Rows from block 7 of a small multi-label audio tagger, named by matrix and row number. Rows with one number belong to one channel. Each number is 50 + 15 x the weight over its row's rms, rounded and kept within 0 to 99. All counts start at 0.
After each channel's rows are labels from the 100 clips, of 14976, where the channel reaches its highest value: "loudest" is the band of the loudest frequency at the time of the peak. Only what is clearly more common there than usual is listed. The data: read English sentences (LibriTTS-R).
# convs0: first width-7 conv (model.blocks.7.convs.0.weight, 432x432x7, each kernel summed), inputs 0-71
# convs1: second width-7 conv (model.blocks.7.convs.1.weight, 432x432x7, transposed, each kernel summed), outputs 0-71

convs0.254:43 76 23 42 21 72 32 42 46 53 72 46 35 46 40 61 42 57 70 52 69 33 53 38 12 31 51 81 72 75 47 41 39 49 36 43 75 34 67 59 61 59 45 33 62 59 29 37 32 44 48 15 46 33 35 57 66 68 48 42 33 76 69 42 58 71 45 57 63 50 25 59
convs1.254:39 46 28 44 71 48 33 58 41 45 70 79 10 81 58 55 29 50 49 49 69 39 51 54 20 59 57 60 22 61 61 59 46 48 25 36 57 51 47 44 54 36 25 43 56 57 48 64 67 91 57 33 28 32 62 46 32 45 54 52 45 36 42 59 38 54 54 49 55 58 64 65
loudest: 250 to 500 Hz

convs0.111:38 61 49 56 55 44 46 39 54 70 34 37 62 46 41 74 48 55 45 46 56 32 33 21 63 39 62 54 70 61 37 75 60 46 49 48 45 31 70 44 37 60 56 32 72 82 42 45 61 51 66 55 32 68 26 29 46 27 64 70 45 60 53 61 22 43 75 53 50 53 66 30
convs1.111:45 42 72 57 70 56 43 63 62 47 24 49 27 53 54 60 66 42 69 55 63 31 59 41 55 45 50 62 32 56 39 18 39 66 45 45 53 57 88 56 39 73 53 82 38 48 30 73 73 42 42 55 64 56 32 45 68 53 57 24 49 53 61 71 55 69 56 44 63 48 65 70
loudest: 250 to 500 Hz

convs0.344:44 54 40 16 49 43 41 26 37 57 59 56 51 40 56 34 54 55 47 72 46 52 47 37 54 31 75 42 49 53 78 55 53 40 45 36 52 47 83 36 56 70 49 29 39 41 26 44 59 66 56 23 34 67 68 19 48 48 67 40 65 43 40 54 45 57 23 35 58 25 70 48
convs1.344:54 58 32 45 64 34 39 31 39 34 39 64 43 27 63 37 30 66 53 53 67 38 44 36 67 54 51 48 46 74 82 33 27 56 46 43 56 56 44 38 39 68 58 50 16 56 53 44 38 56 43 32 39 57 44 82 31 55 67 41 48 39 51 47 44 72 59 37 30 29 56 49
loudest: 500 to 1000 Hz

convs0.260:38 66 29 38 68 51 60 85 59 44 48 39 22 31 58 53 76 56 48 68 66 43 46 75 46 47 27 46 36 62 83 65 51 65 65 77 43 21 49 45 66 33 49 58 55 50 56 48 32 51 42 74 37 47 44 48 39 39 67 28 48 21 42 63 27 46 30 58 39 56 76 17
convs1.260:42 43 52 75 38 38 45 61 67 55 56 65 44 00 41 25 31 62 71 11 56 48 39 46 41 62 22 49 40 44 80 40 50 27 51 99 28 55 33 71 79 48 51 58 69 51 35 42 47 33 47 52 64 59 60 38 63 17 55 40 49 61 57 46 52 75 33 20 78 47 64 44
loudest: 500 to 1000 Hz

convs0.230:55 58 19 75 85 56 48 51 45 55 41 24 44 48 54 81 82 46 38 54 71 50 64 33 69 53 18 37 54 57 23 67 48 43 46 28 46 62 77 37 51 21 41 10 53 69 44 42 47 39 45 48 59 23 70 45 57 31 69 32 45 59 64 80 59 39 41 64 68 53 24 52
convs1.230:55 29 40 61 32 37 62 46 52 61 44 39 52 56 44 46 64 60 46 35 77 63 69 47 49 53 31 46 44 49 33 50 72 38 34 49 45 41 86 60 66 44 43 42 64 44 58 52 37 21 40 28 61 51 49 46 24 51 43 54 45 50 48 42 49 53 39 61 49 74 27 50
loudest: 250 to 500 Hz

convs0.347:58 56 54 56 47 59 41 34 60 52 62 51 46 48 37 53 46 54 30 55 48 67 87 69 35 35 48 45 47 55 58 41 45 63 39 47 14 39 74 42 65 36 79 31 52 61 43 44 43 50 38 66 71 69 43 36 31 45 58 75 25 46 42 30 35 22 67 57 45 37 48 64
convs1.347:54 29 39 50 51 56 50 60 51 50 54 73 50 65 68 38 39 20 48 56 48 27 65 42 40 26 32 67 42 63 49 43 35 63 37 43 24 54 63 46 22 40 68 50 39 48 60 46 46 32 48 36 44 38 36 46 46 45 49 41 36 46 49 36 50 36 72 22 76 31 46 80
loudest: 500 to 1000 Hz

convs0.43:52 58 57 22 53 32 41 37 54 38 70 35 32 61 48 43 61 57 44 47 50 12 31 31 33 27 63 42 60 65 53 57 54 55 64 26 43 53 58 51 67 44 54 41 43 19 54 32 45 43 72 60 47 60 62 46 52 43 41 15 50 46 54 35 36 81 55 73 19 65 73 36
convs1.43:69 35 26 39 49 55 46 22 44 28 41 40 44 46 43 30 50 53 37 27 54 58 55 29 36 53 62 74 41 54 59 30 48 42 51 45 54 48 60 41 65 34 51 19 36 43 76 57 44 64 54 35 43 31 44 33 39 55 45 36 75 56 53 66 44 48 38 66 26 33 58 42
loudest: 500 to 1000 Hz

convs0.165:44 50 49 70 48 33 67 26 47 57 68 52 63 29 64 99 73 20 33 45 51 73 40 43 50 65 49 51 39 42 42 40 63 34 15 60 56 55 45 58 58 57 46 44 37 49 48 45 30 43 62 34 41 56 55 49 53 47 47 49 58 47 73 55 56 28 40 38 31 34 59 34
convs1.165:36 27 51 70 55 50 60 46 57 45 51 28 49 30 42 40 54 59 52 58 43 53 48 67 29 52 26 29 44 59 44 50 75 53 71 42 55 62 45 33 55 26 37 50 15 62 50 49 50 33 58 38 27 43 39 66 50 54 48 39 71 45 47 38 43 21 47 37 29 34 66 46
loudest: 250 to 500 Hz

convs0.371:40 49 33 42 67 60 59 61 74 39 40 73 35 40 64 46 55 63 29 60 30 62 29 51 51 56 66 63 52 34 71 50 62 44 41 37 51 48 45 43 48 47 42 43 40 58 60 36 39 56 38 35 43 48 42 71 49 18 69 42 57 50 76 75 49 35 35 52 33 84 63 53
convs1.371:45 58 68 41 33 64 42 32 55 60 65 61 35 66 41 48 30 61 23 53 47 63 47 57 31 53 36 47 86 74 46 37 62 48 65 52 51 99 49 60 46 52 45 47 60 36 64 40 67 42 44 34 37 42 34 72 81 70 67 44 34 47 76 63 50 60 56 38 45 27 71 43
loudest: 4000 to 8000 Hz

convs0.28:36 37 60 55 64 79 60 34 57 74 57 34 62 54 35 58 59 51 41 56 49 48 64 70 51 44 26 49 54 31 66 55 47 37 41 55 15 48 59 43 61 44 55 53 64 62 77 32 46 76 64 53 50 59 50 49 42 71 36 53 46 71 63 18 64 30 42 31 50 77 46 37
convs1.28:45 52 31 62 54 39 46 12 68 47 34 66 82 41 72 38 54 89 50 17 43 46 28 76 72 63 62 55 50 41 45 67 25 52 60 64 72 40 66 59 73 51 56 30 46 99 43 50 34 48 47 67 34 99 53 17 65 64 26 53 49 79 81 46 56 30 35 53 63 30 65 42
loudest: 500 to 1000 Hz

convs0.3:57 62 50 32 42 47 57 33 33 47 55 41 51 77 36 67 21 71 50 34 28 62 58 71 63 35 41 43 32 59 54 37 49 44 48 44 68 45 62 50 76 54 37 37 71 34 33 39 61 41 25 70 69 45 56 56 51 39 53 40 30 46 79 66 42 59 44 40 62 59 65 67
convs1.3:70 19 35 47 43 71 88 34 22 50 42 61 36 52 42 43 35 69 64 42 39 34 57 47 42 42 44 67 32 21 77 38 44 41 53 85 68 51 45 68 81 42 50 43 36 40 52 39 43 64 67 52 60 38 48 67 61 45 41 51 55 21 27 58 53 58 73 51 59 34 79 57
loudest: 500 to 1000 Hz

convs0.135:66 50 59 34 31 63 52 62 70 41 43 45 69 39 38 55 55 59 65 64 57 23 62 36 19 70 33 41 26 68 60 57 47 34 57 63 42 53 37 53 51 63 42 35 28 44 51 33 27 52 71 60 23 81 41 56 30 36 56 43 38 48 70 34 24 50 60 42 57 54 50 55
convs1.135:34 30 33 51 37 43 56 60 47 21 71 81 44 34 52 78 53 64 67 27 33 44 49 67 44 74 48 26 54 56 50 72 29 49 45 45 65 52 55 59 40 37 54 58 39 55 60 38 29 74 38 61 53 98 62 58 46 58 14 39 55 62 59 48 32 55 51 46 53 64 55 26
loudest: 250 to 500 Hz

convs0.93:33 82 65 55 36 41 37 58 35 19 43 64 61 48 51 60 56 43 41 49 61 24 36 54 50 50 54 80 42 44 41 56 29 64 49 35 52 55 53 60 55 65 58 26 58 50 41 35 63 43 29 53 62 55 53 42 58 11 54 37 75 47 41 66 28 36 58 53 32 72 55 63
convs1.93:64 37 53 50 33 52 24 22 39 40 60 46 39 54 54 40 50 45 54 23 48 26 38 38 42 39 46 60 53 44 55 11 37 45 75 48 39 69 32 42 35 61 33 40 74 46 59 58 44 45 58 43 30 11 36 30 80 36 24 40 57 50 38 45 38 40 49 60 64 40 50 51
loudest: 500 to 1000 Hz

convs0.368:40 47 29 32 59 71 42 49 62 59 39 48 47 54 47 38 62 34 67 41 33 30 43 68 46 56 74 34 37 53 43 33 39 60 61 61 17 32 65 66 69 71 29 52 52 54 42 38 71 53 41 52 66 65 46 43 31 54 55 65 59 41 85 83 44 40 34 28 36 58 51 56
convs1.368:45 64 53 47 31 47 44 33 54 60 34 82 36 32 45 46 37 67 36 50 34 47 68 73 41 21 56 62 52 35 39 49 60 48 42 41 53 35 55 44 43 41 54 43 45 52 56 41 23 52 81 32 63 47 17 44 58 65 52 73 83 34 70 53 49 45 57 37 53 57 46 39
loudest: 250 to 500 Hz