From a checkpoint of a small multi-label audio tagger.
Training: normuon at rate 0.004, 13600 steps, batches of 128.
Rows from block 7, named by matrix and row number. Rows with one number belong to one channel. Each number is 500 + 25 x the weight over its row's rms, rounded and kept within 0 to 999. All counts start at 0. Numbers have three digits each. After the name is the row's rms in percent of the matrix's.
# convs0: first width-7 conv (model.blocks.7.convs.0.weight, 432x432x7), inputs 198-215, a 7 kernel for each
# convs1: second width-7 conv (model.blocks.7.convs.1.weight, 432x432x7, transposed), outputs 198-215, a 7 kernel for each
convs0.219 100:509513516524508476482484485501523534523476494488528517548521492515479486511520525500567531491468495498495538513529493462490543532484486497484513502479477497513514522529492502530534502489504524519518487499493516508471479520542516502488483476457502510517495531568549525505466527523493502505491513499505472451474480489480482522493474497490509486499508474468487458516494454469482479
convs1.219 102:502508514509512504482476482476484514511531490486484494503498506519508531547521491496489509495474450471507470478462492513505494536535538522482485524554553515502511501494482508528523519516533503491497492517530505527518506497490478444495497494496515537521504489482486508547548534520532529515515474512531530537537558549506515519529518491464538533526489507530529501500507526521500502
convs0.220 096:506493518497484508507501459471446448484531495513508507520512505524538536491483485504495530552533496479489473476491507504480503493462483476469481531497490503490509529531450437437470522530530503506492467485498492521511511527531540516485501510493513541530446475478490494506509521536513521502514523493525531543525506456454469504500520518523475486493505501483480467474519541533514473
convs1.220 102:548515482473511531515481458460453471489491530542556552520494463507520533528507487493501509533529500486490481487479482501503509497498490484483497510503515514486466473511501489467451453461454480480485480471481493496502495497493498504533521515541568566533509523525494490486499483509523520524500498485502503490499505482546504477495510509493532521491484504537539473479494502507514484
convs0.221 099:502516497485490522534524521490487486493495478501518499479480492526557576547519498485482468495534518531491493501523566525507521424467508497518471447494513522466480498512478487518529510480483526521533516502511496525498465504514478447547535532532536508492430468530546496483483506493501534568546507457495507494493493497483490491487492488514492465493501506539523489498505509512542512
convs1.221 094:500509513506495496505515530528514519541555512513503469457469453562538537530524530542506471459472503532535469448439448459485522554535523530536535534498493484500525531518552549530497481495521520510490499489508542471489507508503508522505505504494497525522541513488470461461470483482476485489490500505523497496499493494499490491520549548513476474479497486480459517510507515533531514
convs0.222 098:486492546524476466432521504503507490510506530490462464512511478485471482479496513494497467463491515498478507518513468464499539486498501501502492495505478465484521505497520462461467488505516446474514530531501475544518484485501517537511518515540524479478463496507477461477479523493495465474515489542521502484490459483487484480490488506472490535552556490458484481484498488520527499
convs1.222 100:497509526527533530514520509537546533525540460454466474464472472511475455475515499460473477483490490486487498507510469470506510538553546555541533506521496495494489496512502507519524524490471494510531525492500495463478482457458470441463459466491495478504481485510509492497532511506491492507513515519511537536511486471529527500510536516518425462502508497511531494482487488468460456
convs0.223 104:504518495494471478479505505490483475444471484498513506487519542520510501506510526516503501488501510466466503480478470474493525433459482507514501485549531503504526520536522500493493485497525476466488503518516463484508521504500515533483527497447470501501464458533594569536517452470515572524501511507543534501479491483458491501487491485495523490495538514481463515522543519506476441
convs1.223 098:503514533529476456454521507502512538550541489484498492496513502453461484500483464467487472493499512546546513510511527535538555541511517550542517513476478475483472498514482483492490492486483512509509511493507525478489500507516501497511481477462475512535502481487495499523537511503517516493493514532501476491566598573486509509507494479492534538539530496485498532501488499500488486
convs0.224 098:509492507501504524532490473461482495493497495492491488496492487507475482531514511529519508493515520502476497529521489473468484465459479478469466470518512499490513526558494501477484498498516552505495503492491533552545567519503493525460465489558546500487499496490481486466519508526499528528471520485479485486474513495462493483520525511475517489472499517517509478487500460468490498
convs1.224 100:473481488493497492487513514481463476523551524520502479477469459490485497522517496490442485515496487482479507514513504485489474493514511484484500463519521508507499457454518520520517501494495446451474477465461477512547541524516502504455450474491500507501490522513501504495497478483488499501524530455456477486482468463471472492523508484496540510503488480487489502498503521511528540
convs0.225 101:447433474512517493478495495482509513469472498478503533495462481479470499504526541525491493485463468506512501511509525539528499522522493494496513524533471466505528532490495495494486498518537507488504520483466484486468486501506509495484495491484484481495499498458478502512510517484501534553537533488521545522488513529491489475490498471479477469490503486499476483474491488477477465
convs1.225 099:554549531518520520499468480492497484488509508505512506540520515457470510543544531495492484489497468464475479483490493493516511485499492476511548538521518512500496498508480496491483487491502437473491491508510500434430453483517511505517495456436458454476429449474499511504502518511501498500517518506505528520504526530476497534530496477472472477464455471510551501492486494518530524
convs0.226 104:513522505470474516510492475468496489455455508512518524532526517487493484479482505503531488512523501502472499491487478462474486514522517526542533515485472486511500478507484460431480516509495554514468470507529499482461475529514479506493500491503525498466460444444478491475452531511494475463487511443445478500480447482497486485513546540521521555533517503518550476488504516471481499
convs1.226 107:475471475467481493482487479493491483472490510505496487467476491489492524529524504498510496487495496503489503490500485475488508516494487465463491490482494492518525520544461438429433433430433481510528527531557580493483448436457497540513495485483489518522511506509535503496500472471473497511510492507494480464437446469530508473453466482478436470495490483466467486511518517537511472
convs0.227 097:474478471490520526558520501504517521549534487513516494497497534501477494523515515508459483515508505532537463454470485507498505509515502507498464490532530494498533510495541539525497501510513480453453489533504505487507502459489528497523579560511484506480446444479497491512492485509499471463506545546526512458490494457475470479479492513513509484428474506506513532477486523504476499
convs1.227 101:466462464470445429441501515514501491492490529522512502496491467461486501505518508494468478498504499494494505497507511506506494545530517501498515527562545548499460462461488499504502514528524514531548535501517531503501491467480505505492485502500519533519516500475464480499500553553538521526516491465469486506516530534546513526540536520480551532522511503525528531527528527517520527
convs0.228 102:513478497506493448472496471504535545502463483511519475482495480514498463467497513493496482476484493499495479520536529512520485555512522494518503500467487500489486501518460479494491499511499537515516529500477459467496499488490476501494512527549522494484516538510499494507491498560536496505527497523514520516491478506505509501515497471442514481487497489502535517478471499521500501
convs1.228 123:513499496519536542530541528501482487508516438477532549505490481514478487502482472473517539524518531546542489484520558556534504517493490499498504482486489500507515526521495499509511513528545531510516507495485480501522525507492499497468476507502504502501501520518516514507500530504508514517515481488475485489496493498478477484493485480468533493480491507498480475456479517527483469
convs0.229 100:543472477488505499499537498483483489496479545506515548540512495452459486501546544531552553514493500481477496517520526530501508522527479481510503520549508491489479490482480465472480481488518540490495511529485432433475509534506535557538505510526507459475555533526539548489442487496504514517531541546536523502477448501499500512518524510499521504491490492505535518505481473487536510
convs1.229 096:512507486469486505487513480493505489483472492525525518524536540483499499490494484511469488501516558563525517497485495499508499523533514503505509539512494495481464433445519507495508514482456520513546559537516511483495501495490503506481512517523526538555524511497516513496472499495500518510514513483469454444467463484482448466510533536548529539506486468474475489506489499522551543