A small multi-label audio tagger, trained from scratch: 111.4 epochs.
Rows from block 3 of a small multi-label audio tagger, named by matrix and row number. Rows with one number belong to one channel. Each number is 128 + 24 x the weight over its row's rms, rounded and kept within 0 to 255. All counts start at 0. Numbers have three digits each. After the name is the row's rms in percent of the matrix's.
After each channel's rows are labels from the 100 clips, of 14976, where the channel reaches its highest value: "top examples" is what is common among them. Only what is clearly more common there than usual is listed. The data: read English sentences (LibriTTS-R).
# convs0: first width-7 conv (model.blocks.3.convs.0.weight, 288x288x7, each kernel summed), inputs 0-57
# convs1: second width-7 conv (model.blocks.3.convs.1.weight, 288x288x7, transposed, each kernel summed), outputs 0-57

convs0.131 088:146155116117141093126094112151117140085152094129127093120125145124116094140077129160126116130112070116128117144131139113086106104135138127145143132132148109151135115135154162
convs1.131 094:123144155100145108156104147123152104106141106098143128121121151172082088107135084125149120167135131132129122141120166106181094152159180157106089131106138147112097129104115144
top examples: the word "little"; the word "she"

convs0.263 087:108108123082158111158055093128116122136191118123093098168089144151101141127116142113124107135068108099124124130104160129151118142095109111158144140133164112135159114143157123
convs1.263 103:174129113098150127099118126127126118148113152128112196132093113122145078122107126145141136140096148143096136128131109146167129117144125186154099105126109116090149143158125148
top examples: text has "could"

convs0.95 097:108116090115133119118122101107120121134110114133132126136091145126083136120105114134123118127110168109143106173157090178060154116128112090131128139145094121129117121107115127
convs1.95 101:128126164126098160156072140125181166147111108102113126130125144105108141151112102129102168125128084151127120158125154175081107121114106117126118134157116144137092112126126134
top examples: the word "again"

convs0.192 102:119064116144113112173151103094135117103145118147090122141091174138127106121152140133168149084101122103093129086165108106105131146139129118104101077143126084102139152136095103
convs1.192 098:159119091086156130087133122118166114147120132151141111134137049141107123152116105107087120176140151145132153170135129129086111099106072101095110132123167100112172134183113112
top examples: the word "something"

convs0.68 101:120120161116089124049101170145097084171156144121110096141105143120140088093094161076180116169106124124149125153104118142125136154157144128149126119133150130151142121135080142
convs1.68 088:166138145116101159110143087188117183174116105151129162139119124116118126120140137138123160140138101100103148141115167113153099125111107103134172111144078100138137119086120118
top examples: the word "with"

convs0.124 103:119117142125102084086151100147110105153121145139196125121141159104120134112130151112101155117091142100117127086144100109131161158177102130146134140093155132169128107110116104
convs1.124 104:126113114104108170130120097113126135105153145157138111157107147194132131141138148136130138156111116120138177133130169147157121161110105140128087133142140164126157132150120110
top examples: the word "have"

convs0.239 098:119110157107144116188135122139147112123145129124109145107122101126109105120118115121131121126100124098112109122150134121156123130102136141120136140161140116145121081112125167
convs1.239 112:124120134114107122140126136119148133106121122131103078137115104150124070138142095089146089112117172133139121107146157079136067110143159102144124096116128096135109067142129121
top examples: the word "think"

convs0.139 098:141085064183139154074117120142107115104131143128154127076131121113099078138126126104124157119123115089117157130100156095106096118163151127112161127113101115161145129130124102
convs1.139 101:147120086142139146070163119103100106099162163065122128166087134135114132133148138090106134156107104084133146104149149115137081132112155105163119057122123059125122126164105107
top examples: the word "very"; the word "there"

convs0.237 102:139139134105110107190091126142120135123134102132120116122111094130084111118096126127090120163107100098158125141141130108146126134119135135134135159126108135185118124147093102
convs1.237 103:112167113104115122194140154159153127118109107091130120150129112115129118102110111147116152117131177147145114143085120129094167076120176109130082133154124103115068134079136099
top examples: the word "him"

convs0.156 115:141123119188127114077132113178146116108135113133141103106126147107149146131141090120130167154188124100116105119138113132106153100170114090137111154134119161129142123152124128
convs1.156 105:124115091114143133121124124141158166156122132174119153097140126143138137105121153095142157087106140147140122106112135137147088110141155113130171106112088104130128127116154125
top examples: the word "his"

convs0.126 101:121109115148159125140137139091119140134081158092142124115130096114141095130152135129126125092135151082118180127140158158094133175155081160105140139137170132137102110130064126
convs1.126 109:152145123123139126141134142107083108117060112142111165176100102172106141092136119149110146144114117151125180142125115166181136154137102101123129120131131152129127114123097138
top examples: the word "i"; voice: female

convs0.91 112:123166110170102106115182087135112104135087150112136118108115114135112090150119132118113139111092139109185068166132142125117136142136123146134132129115110161131136103102153124
convs1.91 111:127131099114124097116155141111098172110123137156127115154133104126146138126146128113134131106118127120170075144085131156146164109114117192119134129135150149122130149104115139
top examples: the word "had"

convs0.191 104:144126182109115135123113165060143125119144105120111128127110117116111130141157140119139131155135162147124140126143141139129145147134121142096095123143105121105120113143145125
convs1.191 105:146150116103089169116137116124106115128074132194099106122128118130134133149121100107118165156136086144162091136155130104130110118112131115148148165145138112122144137092098177
top examples: voice: male

convs0.148 092:140138119146167132046150125150136068136159134151132155155127123128129117129103135146138080112147146109126124148111111126130103123138147076098147133121136098146154143117096118
convs1.148 107:131120144089110176076142117142170136106142133123143126129124132083095124119129130149104103121145087118126128126101103124139102127121089133149124137172103077102128159122119099
top examples: the word "with"

convs0.84 092:119085154123164080122179154118166134169096105128104137090149168165139121119119125138123138157151160112089091230128163149131082100100145129113130118174119143143162129131134139
convs1.84 100:122136140135115096133096083126151116112157107150136116159095143158110113129085101129144144108118077133131099133106119120114126117119126126079118099131140104103103141139131168
top examples: voice: male

convs0.244 107:124158145144157142054108071129112141129145127132113138142129111136166142118154117150132099125099155161155126114133109109130095161160122118116129131122171132133124094135114145
convs1.244 114:131167111103119170095108093122133182164089149104142145093100157119127229080127131133124139148144124107109150140121138139143131134151142095167110138136157145123153148147099129
top examples: the word "not"

convs0.180 084:115132144093113158107174124132177140144128135136152093137130113126096102115130145127106118129086134115159131124143130162120121128123136085100086043084117103114077134113097076
convs1.180 103:143126120122110126120131101132117155138114156134117116148122150083104117156149151155125118118110112140081123154150115080171122132109121145099090109180135084126108092126134123
top examples: the word "to"; the word "be"

convs0.183 094:108122120094095163158150110067126124150146124128111151131096097073141117129118138118097136124136101157123185145136140129034103126117129094113096110090119064078159149124116134
convs1.183 101:095127175104105134167115119099152140140114149091081128163163192140127085107143121139126110118191136125131124118156160146113129162145152097132128143125146107090113169124134112
top examples: the word "he"

convs0.66 102:079111106105140170081068095114165142135152110093111121132072107133111091100128114147117120142141139083126091160139121139112075150138128135112103132141093122155079113116108153
convs1.66 110:166162158078115139125128145074135116082137148104135144107108116081086127139154099126137125145143132136157116101125148127090095126096154141099115114143092118091149109082131124
top examples: the word "the"

convs0.255 096:156126132096122150092166147128143103095131121083133137126114147105141080159089128145101080121107076091127156120094123163123123107163138105136095139146123115132113111083122145
convs1.255 115:142151098093135143123113137147131134108123123126088119157120119137158115134136132151097161128108088132114107102112125172134091116094101108106144116087094115115165134087125183
top examples: the word "up"; the word "looked"; the word "at"

convs0.104 101:125111100096086150099178113127141167148180106103147117108143145156136122148127162129136110160155097104107122119146122113141126140158124137074117126110098121155110129135138149
convs1.104 105:156117122114143106095109142106155133158149101127176130142154126156141151121135108107142132127136127141142138167104141114105122145093133082103127163119116115103101132122108085
top examples: voice: male; the word "not"

convs0.100 107:119065181112090139107152130063128151100136086133150140081109119137117140093098098115141113121128165124130131102151113145096137122141133118093117149130094175145105096135124083
convs1.100 090:105134113151089114133125137125130127130120080149084127122153149071142158127074178104119152120168141136118141127140156135117115176132120104137101114149124084146098137126110143
top examples: voice: male

convs0.150 100:131116139131125101147102123142126100106138090121130114090114114106114116153102127132147096127129103141138182143236139127111142118112111132111148107139119124147096118152182131
convs1.150 105:136122126115158116101092093142134125106108120130138152153098158108122168087093086132149056108147144133100166131092120118158173092139109146114117095122159117129116133127124142
top examples: the word "you"

convs0.189 081:104150111113127093112132095108153098164103108153145104132103111128125136147126132119126088135164127111175149110169165129127121127212160108120143144108185142127116150124162098
convs1.189 105:132107155157133107144114084146117137151126134169115118136180150125130140116150123135152145129117087133152128117085112148115104131136073138152108157128153158135148153128126093
top examples: the word "not"

convs0.34 106:131123145146134124108118146109156116123154140157108139089123118125100104140122147121117112184116132097130168075169114139110179152115160131136135092127152093117123143155119135
convs1.34 107:138086117178102113092135074145114132091105101113158135111141093122124103127184126107108126124111094130126156125133119126108104077115117122130143139096157186117143130144123169
top examples: the word "think"

convs0.254 099:126139115103106155108133137092095149077081101105098103114100145105139129141113101096136133161111122120142118127124134136168133108119134118132151160120149135132135109119142125
convs1.254 123:122123111072144145072136101150173104129145151142142121118118104153174138120118144146155127157067109097163150070138139098112115160107128132168148132114145173123163102123127112
top examples: the word "replied"

convs0.82 112:126110117130116121177129131163133136105119150164124164163146124137110132128097162094100124083108118164105081131137160165140132131114129101169168113140123186152105150119163109
convs1.82 110:140129122151106115113176153147120121181098148148151135145096099117146126113138111115098090138106189088112145054083094103126115084108145110102114121134135172087077130112149126
top examples: the word "with"; the word "her"

convs0.210 086:127131101152168114148121064152147131126162101154083134161120122124087122153080141106151120129188125115113147109141147096152129118140131120108132121160164154130137143109132110
convs1.210 100:153163140127106124144102106114136087100143134138131139117112082161150125155103120130117102145168155137160137105090143130093152095101123149143124126080140152127108122132115096
top examples: the word "have"; the word "her"

convs0.242 097:103136110147089117109119114131150106104120135104098122131116123119102086124164123148114101137131095066117143146125164124145134155093174120110142129112133158162135121113150120
convs1.242 145:101135133150093141139158116129112139117103129183147102135184134078145065157130119182113095151113086174160147148114136136118098154110133149145115160141139146116110142106141072
top examples: the word "be"

convs0.274 084:082130155146145101114168129146116131089120079109104100158123166140107132112125128118149138155160125128159138121106121120102143119137126137135138127144107167117152100164132111
convs1.274 093:071152140140123111132117157098152114106152093122134116101126131131110141102141098098105179162079125098146153110118142138130117119103149120112102127120147073132086126146167146
top examples: voice: male; the word "my"

convs0.225 100:134156162122160113109122151108115156107143141120143125155128124122099145139063146100140145105102104146129105145132140110131089117126137133181130150162145115157122140165154106
convs1.225 114:108114143165146121115138130143090100101095142097150122149104088114118120110143132154160145178121170090084182134072127133134124139132095092167115119124106155130094116123133157
top examples: the word "that"; the word "me"